Weights of a small image autoencoder: 9.89M parameters, encoder patch size [8, 8].
Rows from block 2 of the encoder of a small image autoencoder, named by matrix and row number. Rows with one number belong to one neuron. Each number is 500 + 50 x the weight over its row's rms, rounded and kept within 0 to 999. All counts start at 0. Numbers have three digits each. After the name is the row's rms in percent of the matrix's.
Before each neuron's rows are labels from the 100 images, of 14976, where the neuron reaches its highest value: "patch colour" is the nearest of a few named colours to the mean colour under the peak; "strongest on" is what is common among them. Only what is clearly more common there than usual is listed. The data: photos of plants, animals and fungi (iNaturalist).
# fc1: MLP up (encoder.blocks.2.mlp.fc1.weight, 1536x256), inputs 0-127
# fc2: MLP down (encoder.blocks.2.mlp.fc2.weight, 256x1536, transposed), outputs 0-127

patch colour: pink; red
strongest on: class Insecta; phylum Arthropoda
fc1.45 123:460503451556524494524536432436497379433542490568490535492496434510446550528514571587524552409512539499510459518546485524509527487482485535457534395498539529516485595460571453492487517550499591477415502532449459522469498439413531595469522537436531469558486524467555428525515486442600496592558490422520453544485566587403573494538573542548445502455555420502541500541478436604521377550509
fc2.45 163:496563501509512572505496564499495462448434510581482460519490472504498441523534518390541514544583527461472579525526466528494408518574479478514469520431447544393569592436512538544491614469482531498449456486502477447375494535615462551569528487429450567525443504408595565484538539429533490421417445495484584498456414496454518435590467500554429498501505490560437528452477482530558456454513

patch colour: green
strongest on: phylum Arthropoda; class Insecta
fc1.186 092:496572607506491619480472577531549629586482548424508571530524538475503446488450429413517521540445536491476589507535567537476484466515513555541506539521488500442458467511383554509501577529587406488559502508563536468473494525510506521528500512444499526441523470517518608514437539527558494555555549461543502507484529529559392445484489494509508544531507595422465461462514564372463522419557
fc2.186 124:546429503452527469529486478511477389513494474476477481524461511615438575474557490621503514572609470579564423422479462488491470508520505491510559457516537533543576536432540503507544496511453465553480464571489489507491496548505542457501508484650456403556466526493513363452508510529488566444494471513541392483497526419501617492441502550449526476545474526574543525584495477568460455548460

patch colour: white
strongest on: class Aves; order Passeriformes
fc1.761 058:440514466559579459391442547495519487465531430485467476490572514508499477447524442494498451469514494442488547516519504538522520482490585525524479542543431364497519485474566617408469590479480446529493584486514449468570487566522410524568503498570480500488472481567566536478497550611493464518504620445510482416586429469564416457502455540613579463500450421441392526527545544546478532490448
fc2.761 052:508490521455436426570501469414496446446460519509507574554470528507469459521443468557491555535486440498441589394519481554422583476519475524482547560434573519496588550517424507518562470576462556534516398519458458425521533555529541416476496498366445478547478451487478499435467454548523432421460467505562501496443557564435433537517466464319432593511536616534463405523430471430475455471539

patch colour: white
strongest on: class Aves
fc1.320 062:444469450535535445406469531504563482462573430501478455484546524477486498417513490470469440423534506440490559493460505513529496440470622513514460546527488408458515525547648621419453613490472477551490567451500430470567500580498439534551515496551489511496494474520546512465492537599531501522474591407510460414543468484539453459524451505574511458498457446439412488506523554529495565481433
fc2.320 056:535576546481481476555500526374510512520467514570528574557458544513518500557509478528574544613462454515495524457579503537457614472529431526526523523457567546509593596533420482535527459538393559573516442540465536445489478552516577479495470542428512495537465474534542497519483485533534472507493492579607541483432574554509484531567528506375423597526568610528518443588491476501459533495578

patch colour: orange
strongest on: phylum Arthropoda; class Insecta
fc1.304 120:449460555494501441536431451565506544513501476489373504559537462483579525458488529565506459484551550393550445564539547389524456506479514611441550492547572440458439515475498500543437474510466469472434526441524534532531491467405409454504418560536462560503493486512460420478560485469507416404610446534474599509406492460434505522484570416564483484515561544496509542485539414456527523435415
fc2.304 123:597511433433482600515452479388556465555513521555505462538472528612516400531413463514449513526439450596411563439466452523566510485519477451620457417452520588468514514563501562506538519498537578503607578624515557548561561508578459482416537527540503526447487534559548549508476566571481559494367515569512416530477560589591455505536505536527492503444508502558568430533423552557441497565527

patch colour: grey
strongest on: order Passeriformes
fc1.8 125:509449503644532451533559479490432425525482460506566578502501505435394541519479436495489549519580502566490491481486442546594570505546512482454574512439479481535526395396510454545402479496519504445484454467455461530483517458435479461581497527503421498458475492474442374543481449637510542461562518657531495634534506574435694468474440514481527521463424467497581537501536420565477437492510
fc2.8 119:488506484445469595446375487509570553500432540480502452419483511485607469427407520455479513510407474503540472484530512554481488487513471502493461366491473488498523560520548420559579504458431508444520546491503456482451488469524526475454504491447614506558465517414515516511502623489496472451512516407457536422437469455512388491558562509469469525619510519532467482465499598458542484454467

patch colour: black
strongest on: phylum Arthropoda; class Insecta
fc1.217 068:490514460447422460536574504501476491493419517545524574524453473476509423503465547517502482499544539453464493541498495463448511432486419475545579499473474567516530484475458474545469481438601534511484466587570534526481522414497483483462558459458544437493580449547470476469462520320474516527412483531497501513430475546482514637474592538549507529535512469458576513507505541537584547532591
fc2.217 058:462523561565530441541483520429521496479479512550503509530540581503472504605578510407623507542502528538578525449541510550533497557504528559514463496438564516528481538472510477417465489537521485551489480518447541487452531578513578504517451497410400569537552450483613473468499489492552564447592483474557482489585539541520535464514507524342498537471503629537427455513475471472532437534501

patch colour: grey
strongest on: phylum Chordata; class Aves
fc1.353 115:473468585441494531494547458531472512491553489531561475481550538512423508538518464485519435444542442516500551471565449530489445529493550459488472505377452530423519443441577523410553548506461524472597540427490442498504412533433376510524508445502473573467590457457467495489366447585403487528468555486461548487553502540455495467473491451530462481455482547570540457437490502420494401477504
fc2.353 121:468492436533512514511461492513490429565528522441518541502510455488597553420501512525510536644511588549491464480504474535501444471524466504521481393523577422549550486541385472604481498526498484509448489535528569493479591533495614461406485587526518492518381510457534485507508462457574511460610430518594482535450454470564564538459458571512513540590530497393428509537516529536569497508524

patch colour: green
strongest on: phylum Arthropoda; class Insecta
fc1.192 107:474438496482513508541462539502519559472473625509569505554432537581539564478541426436512500547555491536477478638483454461535395479583526482476515500456448476494464515566466525431517528562607526498506487453500430502469439469516573538544486439476545556550580564423507626548537488527530456485500642455545532556442464640491573402429582444552522496346535498480505511475528534494506523481500
fc2.192 117:575528615510524440456421473593532404466459425470504529496417519461473498466550504563504522511461477561533508373497526487473572491494442365578532518489512509482490495422510497484444552410523537494418449519479482510528533470468419426469516534455539432502451479534475386411476447476461515508462431474579577478507545352509542467531512587449487529577491586498514523554534589410407466453483

patch colour: grey
strongest on: class Aves
fc1.347 147:437588572489500423406469496539506476512525505517575484422535561508568563499545479491408446491398501521567481511496396532455520452507465502500413455512507535561461480527479538476412527442426521524498488471550461530465551485443482430458440525526589488584578568510524503473465434506433483528517512518509522410551548477450504463568461557471500542458522488460534481543549428471425562561455
fc2.347 166:506463477499493438471539550478443565490441449580550463469472478488499423532487532559557483504353376521399464434528506517551645551586501449542486596543532575512478441484466575490487500439425504477471487580459431583558551491546552426500402486497543456486509474503532517415520501488437526536341509524548523445535580534472460495602462495517481548437510540519551476463472441403512526496531

patch colour: yellow
strongest on: phylum Arthropoda; class Insecta
fc1.555 121:530433487523345390435375502497518495563538524481421506533564512513511501447545500435570434496536519356504483518543554456432489520449509462507543433428560420441409438522492555499443512425518460514539555478544566432598419487561537491477494537548548549529531490559479547447561547539550525480554538484406489497503604547508492508520516431497468574565466535442529420513601515498480512424481
fc2.555 125:491538448467546495567593485501420500483513563556519468499476532495463489515440452544470466506498487608368529443398601437539640435512491527566503497449397501567539532594574475480544532447607519485556482574475461534473554579506531487405537527479480462515532453488447508547388421505449532596486468505459425474480444567501470538505433536482477376514483451481464478520440495505585503530567

patch colour: orange
strongest on: phylum Arthropoda; class Insecta
fc1.346 104:544469467509559471492499466496468452509595546452491491591556505466488463517501506494463469532623508487427483464473526511566533506436544573563555500493513536509528600534528505542600491524483422677508626545531518503476497553535497616550474480500453486460479414532486447485460567418518466477559551480453471470503499495564484467526475410471562502503560506538559488422484516490458474471533
fc2.346 092:419402547550507450470518511462465561500460441447485439357465511475484554540517516501522471499424566483516503454538502515434506424529485431498403500557411465493498530430545503463500516427437486478501313544494474444481550523419580387442472434525551429482489587530458489456433436619446497466473414483577534482532546523424529567468510469437535623460474487504525441473461444561532466431565

patch colour: orange
strongest on: phylum Arthropoda; class Insecta
fc1.407 089:470522474411430429543529510530573515478491558445569550473524463488558470427475513598442577521514556602474566456471576445503449398477537438523648507498543476513531482523475428512457534548500480414557507600580516424484480491578528508459526447475548359492645442529390456529468548382489471497537479460438543496415523534447518601407516508570421466498494521447510439463480488420592553512484
fc2.407 086:529466553525544438514565529434403533468493429546450508464502596468461556620601490416565429543480522497521459435482468528501568534505491587513456475451470511514514492428509525424405494412473468567404488476409493497472507447427510506476470548466410484549464455447509441494511505499478605450568497551494454506529525414547575451534489448412543516481469542588515611574443502602466435494479

patch colour: cyan
strongest on: class Aves
fc1.264 068:465467449593526421461443502521472442392499462540442440504573558533506450532590489490521420423538453413492528527474439515500481540485532481525445492498425391554545441453536577434572504352521491496505471489545472476545538478449401514512531492578505547519484489487630546484506483567478435452416545464518474429549409549545456526483465528631512487455532395511492532514509516605475526502557
fc2.264 073:529550516465512417564539415401559550431432513555549536497494522500503475535504524553472655556502480553475569455566544558449527510578459479466472609510549498527536573542432511535464497636483495510519469553475456512559482582498524532502519527400483428568548497521447545474516503493557474438484548532486571520455627509440502560544569466487453590427569613495447441527502480498477493509477

patch colour: pink
strongest on: class Insecta; phylum Arthropoda
fc1.575 081:493526459569542489470482472464469430478557510501527538488514434483486596462469516571443583506501510499423466486544528561473504486472478549493558489500532521527472602467580530565500517603469504542518543569455424432419463572505504589544555544394457353501542489513449475444431554509618505488563478445533511493529518591446586497527512510610431490491574489406491509499489429539586394555450
fc2.575 095:423554501465453524507570551460479433531470404514467465487455518464513487676515443429532496618522503383548468497492427528436489454523513515533455511452438520431530494444395505495609516473415537450419396536560493535498435532517427507480530469506524560502460506368567476392445421440518512531432478470492541522495431499508482475574439412434538527460539529489492549490490470535445510461575

patch colour: pink
strongest on: class Aves; order Passeriformes
fc1.685 067:458472474534558606417589488510505518463542442513468506490477455471492484390525584474443410374445544380535534546521433463460511473402510511550536534516417512493534500514583544415422573535505515483460493450500465509533547554526390508528533554496427538472506548506560489522519545554463536516589544459519538453605500503534369444585517523620513551505430441454478524479534527500509529471474
fc2.685 066:499481537507394459487485490444467498485504556504618497480552579450439609588513453494463538563543459527496448480521471573534515477479529470478436505504528478496604611524488514525503482524477495543435572461449523405529456506541500425492463466452472459500490530538488489534570500439547469476480504529618571491470523533478598549449549473359474509492526581568554459562456452561524487462496

patch colour: green
strongest on: phylum Arthropoda; class Insecta
fc1.406 118:496459452544419421499400473536530509586504432541555453508565478568477480422582500456419541463507481508493523551412513460516434453525566509498510454587566430487585401539478409483452497434450481567426620499479572523531460454432586520448385395586523506522422474519502544496526518486520610552567472555370454559399565590525549511490607461529469419473537408499482524560535589585508563443494
fc2.406 103:497460572505600497539520593473452483558510415519484519391428543439506524629455493489493441493475514455410466460542426401591528467426465432537472592448489505533492519557596502455509468506532438478586437489502431444566547473511517411496584543467502527465546574492477497524466542502438547429403474556508493454542451507441448501510420565448526612505528493554508513580497474436467435566486

patch colour: orange
strongest on: phylum Arthropoda; class Insecta
fc1.684 118:564593521521486496540499542539534525487515503431541612488489469432441427405460521580484564547443537552451531432467462401459465429528536505487639588476552538525513499493522529421450557560519455411524470532541504372422566492515543426449478503514512433464556520467445519506521473463651490482534499440529506530401515496409535481532523529508468594523538497539435471495484531453454567470427
fc2.684 149:453401526510513498437476523489515572509514510464528484513503618527478468478557456464547436565519480503579595491489566499482489500564483571525472532494430509504536422478552466486493493464463605545484488421547515518485519395500449529551539500525527523546510508584504415544532437530309393339468513514499481456566543402563412433431438532468504477557451454522457495554543525505449526478584

patch colour: brown
strongest on: phylum Arthropoda; class Insecta
fc1.436 088:494541485438477511609517493572481527429463493513515536607457461594518377537412474557469521477466596518404461550454523479456497488443434490475503556502517546543495500463420488565548398450491553526523471523535483554441462467459531451466511502460464489451473503481465486570564512465565448542418472564535465562478498495520406645457528467506446506528486497530574526511451420547534520534491
fc2.436 121:493504480482487486493461423420522431531479533559435538511457473516455475451476490559502563439409403453552536475606398541428456429469492510493481495484486503486528527541394504519509472452578458530537472552456420482442549550518528510444456491454470563488455468448510498489545488498486467449488489436558505434383597520503492483519554499346344592568652520469450529480578475518495481509548

patch colour: green
strongest on: phylum Arthropoda; class Insecta
fc1.143 115:566582547470489560500500496555451648568420490470474506529485549485592541445466464478514521605417544501405532520515534532531522445524518452514483580536530570513494464534430459555467518421545488440548516503565457528436543547435476489481478516450448475435512420533510588456475501525441437526542524540571523485438544483547465485447555424500434491475533583467518451501510565418464495441484
fc2.143 144:459448518429522447488438468489490404487552486484443498495420500544457468502533503569533494543500475548535482516574468489461416416559510516463510442545561465509523494462560515384542442484495516494517472560454520468472469514530510451456480497550510457538453560444439329431507472446486523435397480477447423491480493490504659418521479506389521511486489430481522568576513501621497458531471

patch colour: pink; white
strongest on: class Aves; order Passeriformes
fc1.476 066:435482482605617541414502545484435413476540440498414506513508500520474542443514494540498463443477500376515509569562448510468531529463520550541519552572453426537559449521554589418448586462508481520506508495514450497531533543526443481588500548577453502493462477521589558529485557590462477508576626509472496502601459491519422462586454551652611512477475393501410596548519577565453515515460
fc2.476 069:472471499463441428564514490420470482495480544504539523497503534443458540507515441539494620494523425564395587396554438508463517453549485490491514537438516520535634577531542495542491534555473485538443571505473472456530544521548455447453480455381381420494519512500462511514523476456515461470472469518625498470411481529494499533449528472304456504558529557567511485521446443474520418454510

patch colour: green
strongest on: phylum Arthropoda; class Insecta
fc1.420 089:512523413431405442449429493551474520536516526530510498594578545581534464496504439531518525541485528498523504522424490449500550477496629426458514553552560493438521447566496377510520466429552546490489548504570618546562463463470490475478529418522495480479483460458474452423489484542433455543460452532488532484429494547500454575396611441504507411569512509472488539454521438569573530473469
fc2.420 078:514515575502553459579533514457583512428554438590533516439473522481482553517514571531540456468518456537430472500500446607510515588428440514544505504451554447518491531521516538491411543579491511504532487502502484571400490450506579399520475482513490500539511468535522480447560539519561490433493502576553470518522466461497598454540515573395565558420618495571552544543507513492522466568540

patch colour: pink
strongest on: phylum Arthropoda; class Insecta; order Lepidoptera; family: Nymphalidae
fc1.763 078:461600509557591571475456447524473443414487546491480597533506440475503578519525475505465537521502548464503443562509536488473500492451534567473531526503505474486465573486605595530549604610492555529534545461505488450418477572493471591486538492485456462494465509388524480505480439551595501490582487376602427535569481510462529391503523536625497580457496515503453498462469496451590464482464
fc2.763 086:474487466526477450522541559487500514580398413558539430471510531447552487523487508506654471586455554418536552467394519548534477548599540479496449456466479497448461444442424421454479491541454533495395374475558513550484431436552529459514578511490537547533553538519525516532457517491505494502475495506514555529491383434542451460479430435420561493452500542450431453505522480534425426560585

patch colour: cyan
strongest on: class Aves; order Passeriformes
fc1.642 107:459464462499437410498488549502465352523524491482551498504482475520467506470535539502491482496566497526429487506463424507425457504432464520499408425512482473503499540502568497445396518375531479529477497599523516463434503524426516554446497594516483349620480442471449446485536512473557424563469527418470408377465486585453603521538491456534438510451471451393510502515489523548444467497520
fc2.642 111:510502488517460480541434443490457523577494537458421433564440433476616487528524530435496542447461489389539500468492412441457651405512468446485520588517568567540487521489472495528564495503401516508570498565470469494518556569499496560486453440419494456480520518456582561375446492509483558450518465441535540527393542528499427440508461540458470514457551518545503513485511544483516504496531

patch colour: yellow
strongest on: phylum Arthropoda; class Insecta
fc1.111 056:502532438497583500393513569512506537495549475466485508478496517576542441392462464525506454514440494436419504557587568520491558451506509519584570517489497444473489478496503517443441557520524430492428595500543456494600460605497477529578526557518486429408437452590557504464476589628483472542528629510485560463595495493561441457547472527534557508538429391470437470485571594510541462442465
fc2.111 046:469538524541398394522562542363483498418455502479608469456507587457452615584540474499485566581606497555488462424491450564484496506536515487486446543421565481459560596536461508422509505515401475437470460477474499387488476489535566439512467453467473540563554466470526474460495504449539508453532471548531563503530517422525550535488518504460543516491514516535545453621511425484425493497434

patch colour: green
strongest on: phylum Arthropoda; class Insecta
fc1.651 067:465541443535504583418442544546528552534498488484503504581537483524476391433498453461496462482460544450489542544541516581470519488483492564545475571532428433477498516485444571495514530479488434509524549488511488468545518556541481516560504526514540485470479501586543525469500514558486514546496506448526471466550458447554345480512452549574571526564500495436378539512541489490524555479501
fc2.651 074:507427539491499437544557513411492398412457451548526556498491539538415578579495546549495568469643462488560497458501353495477497537493462521481519493461552462543545539445509542520551503520524448568439433535463455436502512522515556479435543443556479482559539529455472540484506435555504467453493476521510527543477428510472629474499558497413502493477540513515580474494460513486454514521492

patch colour: yellow
strongest on: phylum Arthropoda; class Insecta
fc1.518 060:477580440506490502417403531560564588497515531490508504582574522554534436452466487491502480508508500443510533519475567555497545468469563506517484548526480401476484488512524594498535589534498492515561583439552463506562470643498442525520569497488498499481487501496531525440472448658495498498553531371545490455561452460580368433479499519599566486541431507489405502449523497431583540477449
fc2.518 052:477442575515494432530597488373497477471428448544525491437470536437435598606570515491595485567606508528529492461470465550489485523535499514522479484424534506556577540496455471442442476517446507490490465514482562469470479538505601455471466515499503496562507486502532470516494532477537500470499501552511549524501477456500655502552545524410502534479545546469548433599480485506438490479516

patch colour: pink
strongest on: order Passeriformes
fc1.678 177:469497612454515504519509430454531504487460483519403545537553409454451600485599405481501502501479470493478487482530505676526461459428458401463580512527410452574520493540442480460516484489397497518517401551461527573524511531472417490484434458490441501471358441487617481471458502448514445551433527555515410428536464589543490494542539515553551530436526470498467527498438526472502506583487
fc2.678 143:475378493489518439455570404488642542540514503492436492416509481549462505488522490477492553420514484436488455518410505590583563582479534451421571529467454448534507445524518533400483478452479459416455437443424494445502500470498535582579564511487477541440435551500424539525509532544542539496425464563518489544518551535565437572376464515497501479475558506574491553494401468548502413500501

patch colour: cyan
strongest on: class Aves
fc1.32 090:443459488565489458469484489480478400476503401526429409465525487441499525494564559439438427345502459434480540516485402523492448466457578488588436476533459438477544431497569573450461524395565484493471500475492476456534550436477467525487525547613536494536508415453583496484520511435470500469430495437497487484486465497495512564596467583572494416496527434485458541567491538560425487498508
fc2.32 109:525468454482562481519440510485575510445527565579510459572477496506561359509501529540469587565484440505475492455499492430547599506522383460456532590444525523447461541516525438521491471622330489542535463507450514545567508514540544565461473509331471470497580536530418544478454521531579505439513551445521591447424566533417447484487491450394384481434535568505437434432412509452541530503542

patch colour: brown
strongest on: phylum Arthropoda; class Insecta
fc1.402 090:459466484495489533562530494505543517468523513523509563567467506499412376574443500579495569530466534476487483510462527477509519444441351494435531505473455591602495493474502461589619378466460594485513461534527437571462492511463507526490519590433435486472467501458453466534505433464533453530472510563568432479540498556530435582457526473474482503505486491566555477501459446584467568479544
fc2.402 129:543526551487475503501506544441505496551472477473477528511493510497478528434539476456558556387481423463497522464590433537483469438487485483526466487511472580528555470513385515582526514478526454541584505538430423502445551594480498538412461539451478578485494508461581523533530467484486514496531550486559545488382596523501491510545472490318378674586632641424465552484520492479466580510551