A small image autoencoder, trained from scratch.
Training: soap at rate 0.0032, 18100 steps, batches of 128.
Data: trained on photos of plants, animals and fungi (iNaturalist), 155796 training examples, 14.9 epochs.
Rows from block 0 of the decoder of a small image autoencoder, named by matrix and row number. Rows with one number belong to one channel. Each number is 128 + 32 x the weight over its row's rms, rounded and kept within 0 to 255. All counts start at 0. Numbers have three digits each.
After each channel's rows are labels from the 100 images, of 14976, where the channel reaches its highest value: "colour at peak" is the nearest of a few named colours to the mean colour under the peak. Only what is clearly more common there than usual is listed. The data: photos of plants, animals and fungi (iNaturalist).
# convs0: first 3x3 conv (decoder.mid.0.convs.0.weight, 128x128x3x3, each kernel summed), inputs 64-127
# convs1: second 3x3 conv (decoder.mid.0.convs.1.weight, 128x128x3x3, transposed, each kernel summed), outputs 64-127

convs0.124:084143094168144098135122206101059071164120181112163095150128117142138175078148115104103135147126141060100157110138090117066156163133099155163118110153108132109077148169075103132131108144095085
convs1.124:145139141156137116138146163152164114016111085142131151095114164099081122214116124134147110113186102158185103114123113142121127143123150180119158144157119113034145098089144130145165088124059141
colour at peak: green

convs0.88:066096076107125142144145161135061128145123160168128115089096113149110133092137148146178127156135082104185098146176142147177075103107093102145146144162071159040100159156126080159097152101170132
convs1.88:115123155127155156111153155134116130168166154126164103103090135171154132156128133049121080082161104130150091124078097133093164140126194149101147145161142120115176133113126158082124111174142131
colour at peak: cyan

convs0.51:108165102149157174129125170106210097089104127096106137155152100172180132164056131124146155093125120138111215077142079152133179130148170156047138125142100111213161154127155115112091092137135118
convs1.51:082147154120119115084059075174169144160157150138125124134116136109125166071093067179129178092058171132168096168117128083097106096118144084151142148153128108127106100083101150074161061155140122
colour at peak: brown

convs0.49:196129145162108129130108128101186145144113110049093136123172113118157086137170113103113127132101115139095107085101122144108160144172131099159071101092140139150104130121157141114132109094130090
convs1.49:093105129165154085138087122140127144174143140126143118182163129104101106030151140177153152123099103110084172168137047100147104125146111134133113133110115075142149116171092101200149140160202139
colour at peak: grey

convs0.103:076089174109088101145125092109180126148127123091135103148224110101148103119166106131131134099095133118140124117142188110119083154063092134085132173112101098098181132122116104098168086119114143
convs1.103:108097110125091046171076097172118088092134174124106143121137153166101147181140147115107122146144104077158091109161088171161109163098109150130193125128138173076124164094168123179096193130058101
colour at peak: grey

convs0.60:088137132053101164112139135151069113151151109113165123124132150134110160122124104129126137114103151139141134087129120058090088107106101134061135127125116169075165108118117055156125148144120165
convs1.60:129150165060192094117121112098129088168146136117169143140156148119107140145150112114134152142128149089104064167115121107252125176132114149199124073108139173106059163143175122055095192125128145
colour at peak: cyan

convs0.47:114088135063097154140122118128126097163131123091070066174111083154145092160099141160161125151113176090089075127101154183134076153104192137139106125154111126144135099099089129136146117127142121
convs1.47:153104133090133117157139089060059166085120114133133129105108131080084193140094131091099099090123119124169167111132149132147172174130126141170124167082116092156092126120165117203103132111079156
colour at peak: green

convs0.28:110131106098092113147102172119110088092081145133154135133091110131073160130123199147129131102125066063139082123181139153174135108134103123138143169160065169051129106153140120104097148128155128
convs1.28:161111163111170172130133064117121101164113141164149094147091179152142077140155150108113133140207155089186144044104119142115123145115206183180118104132110115098164158124171145136098087117133165
colour at peak: blue

convs0.68:074080113098098142134107156128096127146115150150124087098107059126107118139152149156148117134137073110181114137187139135155143121072137108183129119144109156067101125180154030167104114115195175
convs1.68:112140122131102144186123146109123196154092138192142160098143151077176104080099093146148180101155162174080095139112124127104163155153146103097135136066187129115180164091085140074244106104069107
colour at peak: cyan

convs0.85:145094117081165180143118169114105129141123177129116117076182165091096087101114152187140128163171086101164065121185084141136119124113141084183154106113115137044111141158144107123106111121130144
convs1.85:105183134097086067129151131152099089105133139104115103156131072172141113122131138146125143060093116101104158158107126150089138149142109152052105146151132094212194146208098071165141201150154150
colour at peak: grey

convs0.52:185123143141173121139081135098165123133161153161204159092077110126142081103137141118138145161152126149165110152104075123201112186148149114147200144128105128078093192169150170115132177145099131
convs1.52:101095150115116145159175149206153099177115120120137162109085114148117122149144140092160111103165121065083107079132132155198100124093077176093117094156128223119181096130152099107146099157112115
colour at peak: grey

convs0.55:153099118114100155153134189134070101142114138147131160095088095143094099119113143103193139159162108132169059133181122150195180138107096103156158108170112153098106152152183119185112147106141125
convs1.55:125125077136188104128113126066162127121140148061135174108157125169143158089129080138118167096077147142117147160114131092151152101111103082124162139114190151122153079146142081063207136120129085
colour at peak: white; pink

convs0.26:099151084120065131158181122086140147150117158130068091125103144095069138136113075173159116116095107105121119234097141080078149077078126084162128093115117128120127108127109127050101125137105087
convs1.26:095113124114131102109145137172089150089143186171104131086094086142183145157126150136143095115111112167146143098145084126071117139138137128152170181136120094154130123113136105122162074172098121
colour at peak: grey

convs0.20:087166081153116136118103161131094089154136141213135147101132115141107116112127148122146139171153122118169122142124115150208087113123104089155157148134093135041082222149175103158115168143128129
convs1.20:134153103134123139114156177129164137129121106047103140122141114166146119176158157097137177121126078141112151164168109155099129140135116177158148146141140224130117037118161115122132105106127133
colour at peak: white; pink

convs0.10:192175072142098144144134133113119096121140142169184150092060106142122127089137164151166111158132081136142110153115088161173111146070139100085151153118081146090134169136213094155138192131154118
convs1.10:133130118098144073096156105136133161165081147094178166100091118190151164154168153137115181123121141093146129163104163153132184096159095150189147142091091127154144102122131104148153135150114138
colour at peak: yellow

convs0.98:142064110157108114096114222074159103137114181202177125065073110091216137133169130106119149115128136167108098156167107085123163137134146135148121123142107136170108109114175088149128129121162154
convs1.98:079151139117074116104173066162097137158089126115090150207164150088084107089036126123120084148105138120124123146132151100164124111099113142130159123097129103096114095117143118112099123156162143
colour at peak: pink

convs0.38:136149095078140180142135163115108126154115177174149099067116097139156122136135142152192106163165037089160105143154121162162094096120116076170150128137079157042073153150161137116133135119162142
convs1.38:115119139133111131171171097078114154102113147118115175157108137055103121110095100133160140106125101163156138153131105110129081141154100167130133154154044106176205115118124067116080143179191141
colour at peak: white; pink

convs0.107:179158056107120187098122067120195134119101142167096158143147167123142146130174153086082087131096155121091080154089095105171099149107117106150141097100098165163121107122140198056130177112140105
convs1.107:128141095192139077102186147123117114161161131122170090140100136073126123075124145141105110142091086121123177117127083124123125145104097115117192127104146128101144128101139142184155212122220130
colour at peak: grey

convs0.99:124143147098084133145120149126094108152160185146118066100054111162122135093147112162152135126136130126110050187140100123130115126078138130171122143125085157104136192162159123125117120160163098
convs1.99:118166122093190161156106103094121085166113114110132140069086175176134151167165117091110132134119153075082140120136118096129137122154155144124162161116142113188170120151169131078149175105115101
colour at peak: pink

convs0.15:109104091134165160178099139110192136134082126100085124171132096058115107151118114168099132191138123119196162096139140145121124114143071101057152131057138133120135084105114186118169144135112151
convs1.15:151104153133099098092099067117163176104114106147136110132123069126137187099150124093120160168129178162127138176159166161127137146140132090190073163140097123105097141138143140183069106172140135
colour at peak: black

convs0.117:117119079165099171121132165142148161085141143110190095123083134083087143139077092161127145150157092068148168076134171142120100155133113154077108127090167101098120096112157105140148140141124106
convs1.117:139126162158089027127123091142130130109114191106151120096146109072104134071108145129134151163112140090139067121144149164172114183137102065174166090172108117076046134090165129091098142119134117
colour at peak: cyan

convs0.127:152143114166119119108134113133175142085130114094125135128132133119131166128095117130080171119111150135043194104104114139108166120155166116106067118151148109193133125091091125102160143139065054
convs1.127:107168117151112133103084070165107129200135156050092122112106159161161152149201195071120163096152138077110131089062094117109103107152130115140170123131152155127119132106134133129069113094084122
colour at peak: white; pink

convs0.12:095090089083122159131133148118122108140143169176137136101154106158150133124157171137192111156140128094164079159158145149175097127077100091161170155129103152050088147155168121103100130115180150
convs1.12:154132121133135098121149141127099125131145176081153111091151111152107106127091102098126180095139145178163192116147093132170084127143146171139125160123082128148170064103134136095103127158134150
colour at peak: white; pink

convs0.41:158100160074152146151111077136169149104114159095056080066171143106138135124093156121109128120103146154129193168109238146079020166158140127095074139104145100127123050098114182103126155126164141
convs1.41:160122112130142169146120167100101171060153108171135138159115101084140136172059102126117081124120110194202214121056057106151179148150089136159111163113123091127099130113147126171144145121132158
colour at peak: pink

convs0.36:119102156138171099104109138103134128114142099105108144197151186151133165161129132161075171097142129219104163090119124108172213126153142143161121155077191068159153168140137141186133122136143143
convs1.36:081148137179065154081099137111113157098096119057130133114155164125106050174134077097156146113119118091113065184131203178098174110126149106088141136161141149100105150123100110135151091108111114
colour at peak: black

convs0.62:167143103179131133181134126113162125117167166127131134128089160112184116059139175138098139107119144146059122182116144084107135198060140106165119151105162125119120130147155157134175150191100063
convs1.62:100074132146163116129135111165150141124105168096148091105148138133116151094180140157164161137114139120135078187125118125151118166115139093072058095156161153169088145126117148112103121163075183
colour at peak: cyan

convs0.75:198130153146156137154102109115118101131128162050179112080090072071112062097154087140145132133080116128183085176127114127151112136141071160127124156117093153058127143175175119156166163129135154
convs1.75:169096159127133107150116094131163153098093097171047100146148095165143208113160088159151148180124114110112105122141191166101130137109088130163087127087111101143132193142119128162107158097116108
colour at peak: brown; black

convs0.96:177060159205250138108165153104146098116140112108134122183134124130162071177131113128105129114157145180155142134159104121103146133146137099143129173081118099124146161126097047139159093140098163
convs1.96:128124104160062113142103101099114120136100117135164133161092132111158142054152112156131100168114118098124182131112079175194080126156102135124101132118096119188098120115149099162140153139168124
colour at peak: grey